{
  "crop_scale_min": 0.5,
  "mlp_ratio": 2,
  "num_experts": 8,
  "expert_mlp_ratio": 0.5,
  "residual_init": "scaled_by_depth",
  "optimizer": "adamw",
  "max_grad_norm": 1.0,
  "batch_size": 128,
  "warmup_steps": 1200
}
Rows from block 3 of a small image classifier, named by matrix and row number. Rows with one number within an expert belong to one neuron, the router's apart. Each number is 500 + 40 x the weight over its row's rms, rounded and kept within 0 to 999. All counts start at 0. Numbers have three digits each. After the name is the row's rms in percent of the matrix's.
Before each expert's rows are labels from the 100 images, of 14976, where the router gives the expert most weight on average: "responds to" is what is common among them. Only what is clearly more common there than usual is listed. The data: Sentinel-2 satellite tiles (TerraMesh).
# router: router (model.blocks.3.mlp.router.weight, 8x256), inputs 208-255
# up: expert up (model.blocks.3.mlp.up, 8x128x256), inputs 208-255
# down: expert down (model.blocks.3.mlp.down, 8x256x128, transposed), outputs 208-255

# expert 1
responds to: water; main land cover: water
router.1 083:515535473576476430438517493492469452613537485485519536479493494455508448527483457484570468493534523609517531492541496500519546525549544512513527
up.1 193:581533495536446558491452471493450558449541521517490476528512500535500483491492520494517538455473539522425506486530495492489482515465493482467519
down.1 188:455505528447522504471512489448481514466488509479421518525551505523473494501501525497484574532462496527492521431549596506474495498470468486576568
up.2 111:557507528469506479491451442447496513513471449423463558541412504492522423553489527473503501523525498563499458512519440500537522573538577513534475
down.2 156:503454505539433473521538463469562541446452448518528463465565460510538527487580477451452533503528533476450489522538549545538519494482457540433517
up.5 240:484501512546465554505503468472471577472522514562486473480553522512440514502540529463429534434515583488461555509504522506519459528523533504486491
down.5 195:535556449466541460526481547415471493423540490487439448494470517460496499483495510523520588476454487399510502408497466505421431503547533416519452
up.8 025:551482552532532459575431499505497481552449451503530480466534481444462418480492544510484463549525547410460474517478489423560499528523501471520395
down.8 024:398454535546527501487584489527500483544549540517417464480517468499524467470492520541502543506433475445553499399533525481430519537542460552408460
up.9 115:549509511439455506486536496581432539533513535488527471527490463501515475510521540531522476492519432476454432533517485523522542544468525447473504
down.9 117:505473555495496562464472508502531497480479498460426499505496499522513443468494488483466559484428561538499553423552584469516535549436434514558554
up.12 128:528540469461517425520514487480493459498527469444542553437515505462496494455421400551482466564569484504528575520492468438519473518494500425546505
down.12 116:467442539471561571557512489414561425575482500473467474500458467487497463530530545492456473472460525445511461500569433515508481487625534482502420
up.13 168:558495497491491492498513516508526474439544509395483431543470462504433513454509477521522495521465512480447585509486497509521447498511508450569488
down.13 155:521471461484505482583505485355510454503487508556530502465482545503515499547463509461467470475523512493495450513504470495456467477551558510458438
up.14 123:543493531535470562429489430469492560597476548496466511489472487475515430535470469439473546494539547547443467509553460487577564568541543506488512
down.14 142:519459500524476477542532494495557531444450441493564464477570451490535527446574483482487540492514514399464520504535527537540506506491466535445496
up.15 150:475524427505471485474518534605442446486540520486504589505500516508459560445452456522545454465426461561543562487498514521427506442459443505524565
down.15 138:481517483480557466550524504410517475512526498503486515465459476476483569531464466546480489491498485491519484473431421569415437434619533503508406
up.16 170:536500525471525518440472478430437503438452493453499499547432491549513509579525550495508518494487555573446482484579438517527477519444574450536564
down.16 173:505580505475491485469449455400485516534503496512459460512499556548512379574491544499495515536545476590474454543503549373523503561485498443480548
up.17 142:505498509512542472501463538512459416554560496479528534480403489459492520536491527498537376508484460516551462544467412531469556509533530543505463
down.17 150:479509469441491456541503440340533480533422498520521490553482465542482480574531495526537465545549422526486483515532556497508493426553516509477483
up.20 162:559488506472437540482472467529436563466530531503512492522496483519505479526508538519502521462476492518425467510534462490495498518446504460483519
down.20 162:472532543450493518462515482454499509480498497466427477503540513520457481503482478490500570515462527523494550434545610497478510496464473459578579
up.21 181:584525499453502454516461494499502486420493470407510504532456494503466530463460473555562442547505501456455569527514511516559427485516508455572466
down.21 173:480441486501509489550540517444518384538528518533513505482479516502522473542506529470476452497497488534551449507504468497457481496541546516485465
up.25 047:474498544500504500584579534601497579481456496526478497503538525430491390446510484509426486483507574451502494528447532416522529548420509501537427
down.25 042:513384517555525514552444511384548470480420497498500513578466465500494455553515625461581522497454458473508464514543513459462472492542461517495501
up.27 118:522515512569468567419517455478512544596477548538465481469509477454513446521469491439460580478535535533446477470572441485596554556543514498453517
down.27 128:507462497515489464520531507502556532450457432483560456474569441476533532442580485494499550499512503391476518485533525546535498507482463532440515
up.28 171:525499477460452526539478447510509590471515534484576544510498490556548494498453481528545553451538492469480499546450540438452523486392487533543499
down.28 197:478455540423505578531476521421465453499516548484455545515479534452495577519462457523512468529461505533539517463479525528413479425504487533540515

# expert 2
responds to: main land cover: rangeland
router.2 087:499509482505487537536528464555482500477521553516484516493468476449482473438511510522453502466460484399497517478452474480505489516388488495500488
up.2 024:509487500482518505474497482537437515550538526544497533512441436475519452548549579452461405445459469512500439572451525454527622550437500572500523
down.2 025:505512491535498531508582516506481492486514451491466509522495511448528491454439355475591517528507484453536536417480508504461492500535542432533518
up.7 137:507521508414550482461478525517521454435534444425511492560412485502532508503571570526491467487472495582528527506494428522495474543416557504513545
down.7 160:495516485458516476505482516486560502475446480466491464548554520532481469479495467530575531548439511539520499452465559452510502449441445452484560
up.9 174:530526526518494446545438559479470458507516489532535465465515502467563531500562589501495415516555505466559423554439432571464497475540502507440406
down.9 162:512471548472493477597455468427517473486480490481476483487462519608520504538556514487523473474500515530477462562468529468471529489520519564534438
up.10 164:497498530455503468459469475537472492572439541412537519527512516493433512489461467542475471522467545472477556486522500525592499540514548501585502
down.10 144:528541520495458548527540490485519592494473465482502528512528537559503455457490486454522598442462511373476522511446527464495548502475437505510498
up.11 150:522491419506528526483576468513472509470529506501431606556442456448528487540546551502488484512446431516500472515458480432492546513388475534487546
down.11 133:491558535517492479561514489369488462452438494517502465450552557522486471509470479462501484534515546435492518479513581528540470503632507437504526
up.12 022:501483440521480505524466484514513475495483455490518518520520488547486398613476515435511471447550531533553532575472540443553587551596512534568430
down.12 020:473524450456495519526602482419452432528525479530478507523508509539524519531548501538490497470445453570515531451539503514434505487578519535524517
up.13 181:530449471510528482484429534555541479524518507444571433553507500528516539453576599576494482487501504466517478521434418534479542457485527533478476
down.13 161:473492498511499470566481517532559500454463462500498468499530495589484515458539522507481533466471554553495523531459536472501499482452464519502476
up.14 110:492542528503434497529498579456485435473508467551508429453520480485559490557485552467529451563578469497598443488479497532480463493505496475428491
down.14 119:443437449519510506521566503413521449548526505489511538483539503521502496473462410527502526403420490482527557459508505513507551520533449547550520
up.15 141:515488547456497487450495574624535410415489506519473457432472490472483516434463488507521479504485453611544526482497466539515483515406464427449577
down.15 168:481490433440497427462509437493542573490460426475489512580477494536514490555549515523561541542502490523466494469508536445471485446465522542504553
up.17 153:476530495522524515451555439516477511572561504546457471473472482462425505568473470464472466481489503457443506483593502518523506563501529477487529
down.17 131:447508503530477510454507486500493553530488446523485512488583544534490483465476501458522598534491511332480509457515495543502509438594427511477533
up.20 138:552523463500493516506549434521479522452455535529446604468474484481525464528495496438508496501512454520484466529480523402546526526395497486490545
down.20 128:502538503529465483577533472405476435499457479473484538516517547552465447526490514476504417551500533479490490525520594507527512535624501498530528
up.22 182:482482391508555517489617485499493531496554522482458595571455455455520506523556552523476491483447427493518494478466470479470540504420470552511530
down.22 161:471555539533472495535502500447492467453463488555486435420583562521459484482479467467482505553524516407485514467543568544536456477623473409443542
up.23 121:549513436525434540477498525476510486464536515501422476575476491540554481622554559466497472542526482507479410519481497467487554495489486491435478
down.23 121:504486518537491531488468550472482491490484497471519532502512491481449456453426462497587571499451488512563576413509556486533496560466473521544569
up.24 155:514487421531531449469501476589450506566461533504540610477497447522595493467431488530587498506566485501513453489480449497472592493464489553477540
down.24 135:512532468533441519482535509556514530428461487512491441498554540540459490455506478477469560513453485552457581462552556536512473498499464428466571
up.29 147:530493526508485469526512418485459516502426532467463563505487521453544472537479488514498500527504536457456511495530544380531530539502534505540454
down.29 144:511490508487517548571452547389445485506524553434521517557452491542480463473505504492556494450442490501553509515439496460468555516497489551508452
up.30 176:508512526496423523480524497469539552489462527503536419492535492531488495498540457499503567434547533470479530455539474520509470512570531403554501
down.30 176:478525525525547461483533504428471522523583457546463506472436471465485494567502544493463467525503498486506484521469430488464461466514568539428479

# expert 4
responds to: snow or ice; main land cover: snow or ice
router.4 140:568497537502498496473444486470441496482415519459464566536468495493496565530463532487537490521493515441450455542530453524567559527543500519544504
up.0 032:481483500499472477575532479504538550433473533588542485485575480502465450447424471538453567493518473500534547422498532493524408477518435472496481
down.0 035:531502527492459508514442492441499481457535555506518468511482546468512410509540535453555482559579499461483409487536485471473432507550579467462494
up.1 161:512522493426547537486536532524521457508584484486491424540431457512520477523490534542530467405456463528597489510453448489430537529491540549489510
down.1 173:504480499528481465544473534431486471483495494567473505404550589531485456501494436487434514570512462522517493469484508444521475489510453440407469
up.2 145:530505496472478513558510458490520529550549557465460477503465473524462463486512504481519548484459482445511478513442580371500574497484503529495409
down.2 126:556492505494473507544498490372503560446549531496491484490453473570502478509470454568530578423487543517450525504483453467487498509497522494509420
up.3 161:473498537470519575482550489521476554583515595515550487510478454502521459477511483560495550414479486456521510502472462469478549501473508478524463
down.3 142:549498528501485509538441502463491578407487483501531482488510470573509456449486548525508592498467516542423516535460537438518482508425471492463477
up.4 116:516531492424543515481486602499478431523602538548507441494476565478486507489503488513489418444458490581533509540561479517487497472516534474416493
down.4 129:451410489534490551537543466420568477543469522561488504465535542552480487538502425478479471554506462539501494519462530440485519411476466511435471
up.6 139:468452413504453518482509513482502537511536494552495481516556520562477477532507505540511542441456468499506545439608533551430501434514418516497488
down.6 160:499560526471534464463489466402553534491460448421508474526484479516562438531571580480493575533550527474477465446521508470554487559540571480536509
up.7 138:504544551436556513495435514483492495466508494568542426474473408529482470496432506540441490452482576529504540516484467498504415498474521537482527
down.7 154:508528475528458550490472501465482499483499535494450546514528604527467408479521548476489534535485465514487470457534561466506498572480438476490551
up.9 177:541540499498509428574465634477446467466516489538533477461513475442532526475555558525535435524536464458518459517484464566463466449522476487412416
down.9 146:493471533453513526551543418402578534472508468484470500486506534519489447519523419479462518548546531385451514491522559469493443496518541460507506
up.11 159:473517500461513452504511561509546450484510468466560475518501480511441517460507480551567469447536508499544533530465532498485470468443508494565544
down.11 146:472509494574504564447554426510525569555535525562509516421525505510537438537499491438425521565532435468450456500546483504520475506497506515445553
up.13 049:495467540505511543468447487524441508589554568498509483502539429483524419451485491510481480485488527506459434524485572431498567519511439529471518
down.13 045:472582539486532479478476550475524479507450430508509522453484544451449483468481499500437534503452555475583541413491453504565475534472504444524493
up.14 121:476553513517515512484549531514537498527548536517530413475542410461487448469516477530500500503531519492521519425481499529492477543522487495537517
down.14 104:482469517479536507537569509460507488514510492481498544462509575536564412465494431576483538491483486490524498439489493448447527530516460455434457
up.15 150:482542526472537533484552559571578483541555496487494399452511521468447461485529473467461507462484456512512461452490494500501532493449510435496511
down.15 157:543491524485470482476485432444492566557557581471552502470422429498520387525489514506539520480561497490494480514486484417490499502466572485451493
up.17 012:493533477525517481517543521610460489555562545580502511454545493478480364441488502552508469512503521538550548502445530372458483492445494471457444
down.17 008:572492439498520550532527496415441476441451527498465537574513404511549542504467556523524509469431512412520532493491485536539495528574464465601570
up.19 042:419522459527504463508558498574553534536556497549496532434528479474492363526533448496407501494502489526549496514510529418506503527481484493452462
down.19 027:400541503471530530487551535492509489498539456513507451597474487464524520507512548459516525483484466506543477438524435533498476495513472550479508
up.20 178:486528584450576515539470497487488468523526380462547487492447497487538462458452455519570486473501548469585541503459484496469457539521552520543445
down.20 171:518450424566445498544550534433570502475535602525518526464514530525475454486563544532430537513485386438512480448485470468513496509531462464412442
up.21 011:469569458457550425555516527562512487537550451526519504473498494517466345466539510545510481503545509540532516458452558369473479482430505484495431
down.21 008:455409502434506523495528480441535547506466472424476482588464520537516481498594467535520529433530486471511478431526532464410520474479557501526557

# expert 0
responds to: water; main land cover: water; clouds
router.0 098:487494506428483504548488514431522516393519495519534429480519531588572540517499495521527508497500469619501492505483478515438405452486490445449557
up.1 115:507526482531479510394480500533509445543468514459473488528473528500506476509493451510541524554521458541499529478533507495545532547456563483529558
down.1 116:440459514454567481462478484364460468561523520454500522500485506517531457538536544510450504444478474553513480454500512485492539499577484498507582
up.2 118:500560524476524516451419503512471439565542539513507487445477560481536480533479481456451433504517449512529455528544468475544503534517534478478512
down.2 127:483401467504534538509517438417493494555451526457519567603478382534495440552526537548551469467497536521503488537519543444453523500503526620565537
up.4 110:523534533414469557522497512490486536435431522537471499462522490504449515499439525495448536526461451567455506493535562539567445482488456437511517
down.4 103:502500437521493507543453435447515540565555494456512501517454491490497522525545479504503487475512487335472480552465510474451561480565533576492446
up.7 125:527536545488456514475460544557411481559513465525528509478459452461548468483473500484540446558501508499545443525503486479536539528502507486473490
down.7 133:518508447561550441549529480391575451522530537517508485473478512507486460533517503506469443489515480495496485530503538440501534496559524528510474
up.8 105:524512509459497498457454517430488448470457503524458497494475495498539476585486525502486449529502468596527465477491473526531488520483507471465548
down.8 116:474517522542503505479530395419501534576493497451508485550502485541451471532507469501489517511498469495441499555572536487525536510575512478542534
up.9 176:521471549556489512435431465512512540527544481570493449430517443496444499511451553489439578521498544489450537510579454543530501559533454527453509
down.9 181:543506412486467524551501464495470555436496513520494511517499527567498488500486459500547524479517451513459517522509564442476488495460489494446461
up.10 123:547480480519494481569473502496409553485528554508554505457517500528471520428507485513489499425501542492485557544417430473449480474561511492474408
down.10 124:454537466513524522515489498397487515517525480529404508518466473487454529536501465503517536503465484529518509473435490474447527466480494571508454
up.11 111:516555486523483513414497426517491487531487497417508511564481506526497487542510459530595461536520470541482531551503540479523526532413577498568558
down.11 110:447444513501548494425481526439509482552533515499462479428516509476534439490461486457433555448425522504521513364525511482499535552577456516490607
up.12 119:541487509517480485620467525479499526416460551523537515497524532462529529473539508511503484480553558503512516480476492509505427492464560482459502
down.12 139:533546537510503506509557457509549582466447578538520478550524543487521586499584517508528521522563503454455475525487566482484429397462528454446513
up.14 146:428516504495571490482545592605541406500553462513477453468490511509446546459521516501492491503419437529542518462521497515445465451448434451472539
down.14 142:412505506494517487465483559577522465575511500480540527469531548447510541451494453498463511437457564529564556439513438529475540503470475555499497
up.15 038:555508563519468532512465491519496459543470488476437485505475444429398401489450488479526541542490563418487483530517518430512545548547486489481398
down.15 031:521471463506432513541533495408506514531528519525508497498525520511538471497522500461401529483466496456518544416503479481487569552540489532463433
up.16 173:512478476498451543462452470481529525495516441520429476529550439487474495516552573420448526538542508516457487464569529524477498521472451527465517
down.16 179:498446468500483501485494442507491556481517518512467450481526511570452470502448412486509558505471469491457515482557562489484507506529449484484508
up.17 169:561510550531504512530507465532448494475446494452412575504452480476479480505443544449504512537472519490456483531452493454604551621489490513540478
down.17 173:471497479523566515543574548533471471479457491505558545514536492445465564404471524501506499449450501450561574482475492521508483503461437527522498
up.18 139:490515627516498538498421504465519442506490479539490461435499496517497487487461454470482496523541575412498478506574493481569498545554557445482498
down.18 141:488515395558510452567539493420530464448487495499446601535517524523493428498462509542498518519466462498517534443506555444530525543538480538541444
up.19 117:547494458521512520496490494531537437508530489474382535492477506455484511421424440480519496491446504480539536472511465479449489517490479498481495
down.19 126:463476458462513477592501536438517457491483537548598496445497467464464467501540566505437437504550485521529478545456489413491456421464490491466434
up.20 128:418508565452516528530519482514555551478474514504503474522515522535521511458500520523457573505471494465460502426475506512508461476549493503519484
down.20 104:490509392466484486507473460494493543578521500492502578498496497446509564514535484492501479535550473351494492524489504519431532441484489554483502

# expert 6
responds to: bare ground; main land cover: rangeland
router.6 085:453463482487466510531538504483580498591527492490565490476477494546525514464464400534559480472542457446546494502429508528459506466528522515489493
up.0 161:473537547486557515459501518560519498548502482440522487497432514498537466494444520512467529480519503486569512456476437528538509643496556519510498
down.0 149:498494493498553541408539464490457529517496508469433503598485474472505468564587617456531500550473510506466451468600517499491477483454503517516566
up.2 137:471449554545442538491442432503500494463482460457431555513502582483488468494530518459508510490507618555513474481496533474547473542479568510562529
down.2 120:517580581430535487475499484412469463541529468515458436510479465508478439542491547490484502557468508525497506448555481495524482512573492451464502
up.3 162:537554525463540473552522547470502547491475557515466484494527472453457476507527508554414511529553508446497481488462476440485480496529493456479432
down.3 169:561515530505462562547456457395492507465461515451474517583474513513523485520553576458527516446480577439471484472506524497532511546521574571569476
up.8 159:507523453444549423534564534461506488502537508459581586498469533470589491499516454577502445495562423483560523473494450505481472529534536468523428
down.8 194:464483529507583567475487516448451477540499509528455462573480547455393583500534516460480530462443521485523526457535499591459481433512525497495507
up.9 020:489503474464455518510527569559501484497514482462437538611443437530512386479504580458499488559486506516491438520491504410487516551460444549512444
down.9 013:490552449496529518582590517423503450445531516543463469562526494500439527482484470525517540520412480416483550427472538501477460469565507443487475
up.10 123:518554541477435555504507471552498513526432454508494501466555549525509422513473494478460524450525530495542457530515470473485525546529485474520510
down.10 131:486531525519551461474442497458490485509502498498506521521483477476467421498424555454456553553520514462483522442544539479572482569516516540505565
up.12 154:474523501538512482493481521552543502499553477511545487515562484518495501470557526515446439488537520489506507492447491422481453478479487530458528
down.12 146:431567531513502462457490458446494545530442527448506499506537453523524451514471561465553594488520502465472470433495503517577536562514512499543557
up.14 187:486490465554467420501549463474421488538575498516516564446531526531545510485443443530552457496511452487441542535516471518435505475568457502464515
down.14 186:435482534510554577481523495433463462572554538520413490550464454435421533520514490487460508485441522451540517432566422581511495458580549497548477
up.15 229:487484438497497531564496496463494488452557500521518550517466471539551528495521498498547452440474470479544492551468515480448544473409472575476514
down.15 252:488417484435559514472466508493519534513514416468501468571465426493501588505539420537538529457458517548498516516478463490438470429454541552542497
up.16 128:576524480483484459515594443489477573541563546516532522501492529587566479563522514537515495467563422498484464547457526461493544520461522457472469
down.16 154:452456517437582545512469528431420421548558577552442465538476548464410577501500465512515481498462496528540526445563533569435493428520493498477534
up.18 177:538513570486552495530448541465515497584471534460515488501467521550532511463500458535559578477491546459558498450430508489467542475542511477530462
down.18 158:471446435495481537494500461417437497479467479532505462609548443534455581481539499484551565465459476442440556449554551563449471447525462531543559
up.20 213:513447467464503528551532460478490549492508484430458607554430414544535485568506498502551513482458426490470407570491527442468559492459478549540483
down.20 204:476465505425586535507484541429505511459539462479436478514482435482468553471543493563467564457398533525529556448465465497453461450510503515505477
up.21 144:524563520511394550499494488587531512527552484488482443502499528574427470524533467419514505434481526530509501546470526479474524538436541475552508
down.21 143:485422487581497508511504435481432530495558533550488567471508407475487508522470545463510505537472564436441486477563497511505481472562430546447499
up.26 028:561502502510473515506490509583479533513471486481491508523440498536514374469498553499497541510443451532527539507444465407557534581429491466468439
down.26 022:488453490411482488531444538420507489427495508506513429529515533532503579456510485488477564464486501502531545466495504544459470436518486544469572
up.28 175:547542459516517435532529509458455462415512474429540544528451492470576493459447463570565457513536441456488536470436483496496431545531542496525468
down.28 188:497430494523571498533458518430433490505538481552444505575436425500482569516554523513523530454407456478548511463482457514443499429501510557480455
up.30 022:487533528513537528528469463559529522468524459529500554477503474501516344432511520487453545527556496531483492483484490421530482603477494510511432
down.30 018:523514504502498437466508520522573492519526415476469537449491554525525562466502435470440479571551537533523512493516512547496446476473496519551563

# expert 5
responds to: main land cover: water
router.5 112:488466447450495566512522538494540459491554444494464468565523426493424544484567589529456503459430492465499528456524503538423529471541427600483522
up.0 206:508503453495491536582526515444514460448532492495479521574458437497546501591563566489507425499520473515555427558471458494461528500498495564515451
down.0 176:469475501549475525501509520421510490494498499512425539483521558486452565477453410526490585503442495448500574403518492564440460456537494441474479
up.1 091:519462448502551455544522507506512494456498507440456566535449463532573443532505565537547509512482415581523435478422479464479547553443516563521495
down.1 092:520489557539517494544531543521435485512448552502531594463486576421451484450379443505516485532521459415540518462488458469544484500524507467569454
up.2 021:569500555503563476492433534579441464581493508463554527491418488456521368497442426538548455534530531491536451556483510470551569584440554460506445
down.2 015:519506508509495490442480450511436537549516507509532518496558502528523499497436493520550498535526502513446473581527545490517545516447460456473609
up.8 116:484473445547529439496547520559537510501470439532529574468504457440531493472466469482546510472517465538549519478453508509501499498390480555468537
down.8 103:493531493494485431469497415428545585485467436526472453474506502580467554582461516454520574537526532521432491489542503569543478468516507522485550
up.9 175:505435566460515526552532541513536472477450500483462520494512475492491507459542580499447546564463500455504487464505518491505518464537438539452448
down.9 183:569501464445447497491525423512527554522515518512521506468475452499454565542532533518461461552568479502462502567504524528439464398450506449463508
up.10 028:514515449513524530452538432540460549587531506496474453550443502474503429576495500458572547531504488495470491523487545481501582559446519497506499
down.10 021:422496512513550450410538511515519524593488462504554487475467534486486546538492484533464520521512436529539485498530443574493526469508541522489535
up.11 191:480517456527485512570520512452505488450521483511504529561501438472556510569585579473511441513560495499547426544481471501466497493487497559521454
down.11 161:488446515559486540520493512392498488489499500502408537490501542512479562498455416538514581494428507449492553411503485544427479456538499468476462
up.12 108:540506449514507421548539522500526488496489560469562590507493459473564471524532520537534466526549470483518481543489486472506594504507466548532448
down.12 095:454467570488487550466450525493487437549445475433511517551461537475524448453456404488550538496501488516520473403597472517543531545562546525509515
up.14 081:473487513513490542438527546557469468467531540568440458444530556462443494476478515530430513522470492601522543440527548504484472486450470476407557
down.14 084:455468497498519431501467522461483444532461455443477564558454462513567443537505477505580451547517492578553452500506528462546576543486522573582538
up.16 091:482466487501463535428544435479414547541492566539414527543512483492466455553466506466454525520506501547476501446536548524534518570485511490501525
down.16 080:525463543497504471450441534457484533514470496475502522494423571478552438576508473492505507557511492568516441534500444410578485548416595474496479
up.18 178:550531497560502513538439478462511512457507434512480457508520581548466507459463458485483518483501559443436527485517540524493472516547502466450445
down.18 200:488465571445565474494487537459475448541438566455582544496436480453545490509510494545534478505508458451568448467503453512515529504545553523555497
up.20 114:509467490482506482479447465563449526482515508532526574513443427456484464518525550441457460495506532563503523524489510474560506561357508549503524
down.20 119:445521552465540465510482532409486452490497489458507446504478527508573511518512417511642483516529468520528472494486498512491493465521528448499547
up.21 160:509518496484520535481499511491473483515543425535440454534522378517486479574537577441507480542481456555472439541508514489476549533495458571443519
down.21 154:505442505520493445541476497446512494479479555495526572481502604534514481489435368532547555461491484473500544454515464495507479515521522476529450
up.22 164:559503475484488499526454494509500470515546535485512485484492492538497521427418399531540515462477567480470555549506446501459514489526489475507514
down.22 163:392525502475541500483541557547484425560459474462549540500540487470533523450533499476498479477449472535575512459561497565509545503496447525531585
up.23 164:535548566504530543506508456469545473479542399512431434492512532505480480532513509516472501532523552472441483479537529515494472527520505436478474
down.23 192:526484567485535492520420519496489486517423557463599547487442498490559437493449441515571495464524466486536471514475429445550542558484569555566468
up.24 151:508510492456479539517482486515462508454491547432533529584425458509545476541567567560516468438472489528507448488483447456503572564341542555579510
down.24 152:453495509555539446553504549463464462486490523559556461420516546458517510447466379484526491503527514496550502487454527476473469435466516462465499

# expert 3
responds to: crops; built area; main land cover: crops
router.3 093:423461504482551494461534516548539581574533489533540462482516548483487502473517412491419559482510504479556515471497491494492445510506575488480498
up.3 209:468499476557515496467496461521489502533516523507520551505472531504484512567527484517445433505503483560558508469485452490516457583459594525543518
down.3 179:493522528512536480464496491554539504568557470474527485497526457478495464479468521523535518503494541423469477504575459524516523507512459480491528
up.4 250:468512583462545486475406516494510534518528447459532449498503580525568513475549503521470540485547519471546517480458487500500479497485540476537494
down.4 208:549502433518515433450486469490517509508457536453453528541454448528469409572541607527562483575539471535479437464587512465487480486501477522490559
up.13 156:446458492526539471462489430502481488536534509506434551495519500514521503563448435519490484600459531574418505456537550501446561462445447546522546
down.13 153:478533465472505543549525545443485419507507509466443513555465502453578475503559537464512418543470492462565460448494523449500528532528496472451471
up.14 210:510420590485525536488457442463505533564450546508561485461502528523540481486437421521480526481557514479467473516488452499578547505549559442501449
down.14 214:519575437464455479426504473471500539497515471472515552534449471542555461569558636501563535510487487590487496501519522478482526492404488524505549
up.15 120:504515519516478550507497465456460484518510532486440542556450480517515431555526567477512447506517503580492422533506532448525532572459543538551502
down.15 133:466445545516467564461453526475455498524490498448433511553452480453556497505521536527530533594485580499527474391470478491551570527449499503529503
up.17 189:502555452526469511534578543432514523512499498540447486477535544482478506460534457431483500488503442449498528500521553500474460486550515412450362
down.17 224:532516488549522418452492493502445556492515461504517527502501435450497460509451472490564555600531531438459513430531494478553457480472525490506523
up.20 197:536549470500474444526513494415502540479470463516494477462514526515470529531474457491466540527542499413428547495546470529496459498581520448480319
down.20 262:591516478545515475496484496504419568452490525489534553510462422450500465484474476480570530521514496425447507457468482432516507480457525485529466
up.21 210:474516535551520473469524535503473485487551494532519508452532507403471535499542535527450492497488497536547529479501432536500424482541551473507535
down.21 215:492515512449512520546514522529465489447459485461530498523592484566497538435527534525484534463442486476475557470505549578481498466500418479534517
up.26 237:483489530491544496505455455489498557508481487466546514503475582494588498484578501502434507485594525478495470489497489509531488576383596489525501
down.26 207:508545490538463519409502455494544524574544485544406492475479396493419466579432520453568513557503541463457455490596478537514520473580427537454554
up.32 184:509471494502477471509529468480461518453392487473523596568472518517505498456506470555558471510526494558497485499468527464503499481459537495555510
down.32 176:523486514530496559515544518503480461510529560536455533480478459481498487499476487482569470519448451545537497451455582450455575494418412539463537
up.36 028:595514494489525488555430539560529508510516499485471517483462486562585421470477484480525497551509464449454458540449535428497596524430440504479466
down.36 023:506491454511480511552507437368438513527491572597495557497499468473491520515409561468476468483505525446456485499474505506541507481539533503516472
up.38 275:487501536467471528441523471526535523564539491506402452503516425555458506594498581475479522617472471515446474476545511537510572509514433511477534
down.38 294:498478537479518493430481470413474493575447495479490522542427574476569478584523481522554492484529524488514434480507425516514489486555606462496511
up.42 213:442485448453508497475519542532563489543538402523533423525524430472438506485527473493486542498487472453506513490514497500506459465492490491471520
down.42 208:486514518495451508533497486468466478480442499535455543469574474535525540505427458473491497521509566494484495494480581522547528469501444538534579
up.43 224:489513475512528484505477478511523553487464514500559501472497543493566499469561494478444520470613515490508501478494495505532474564374578500532513
down.43 206:503528511511470518407504465484513515569529453516405502508473424493457484588472554476564495573493536486467433503596469548505530460571437540439568
up.44 010:578520497489481529581504549538438481515490491493434547544535444512565398446439521510554445479493504554496491532461529423514543534464470504513393
down.44 008:478511547520554510474525496451440484502518537529465499456489512462512534525520589519440555513471574543517542406603446567478451526478490483488507
up.45 225:476535466450535525485539546514514562495541476537576428464555481437474514404514473531456572420495483454527567454485504519486434461521505465470509
down.45 230:475512502479463513499535493481470474487460462523426537482553463535496563529517492436450490525477558547495503450522569596509496436511453551558586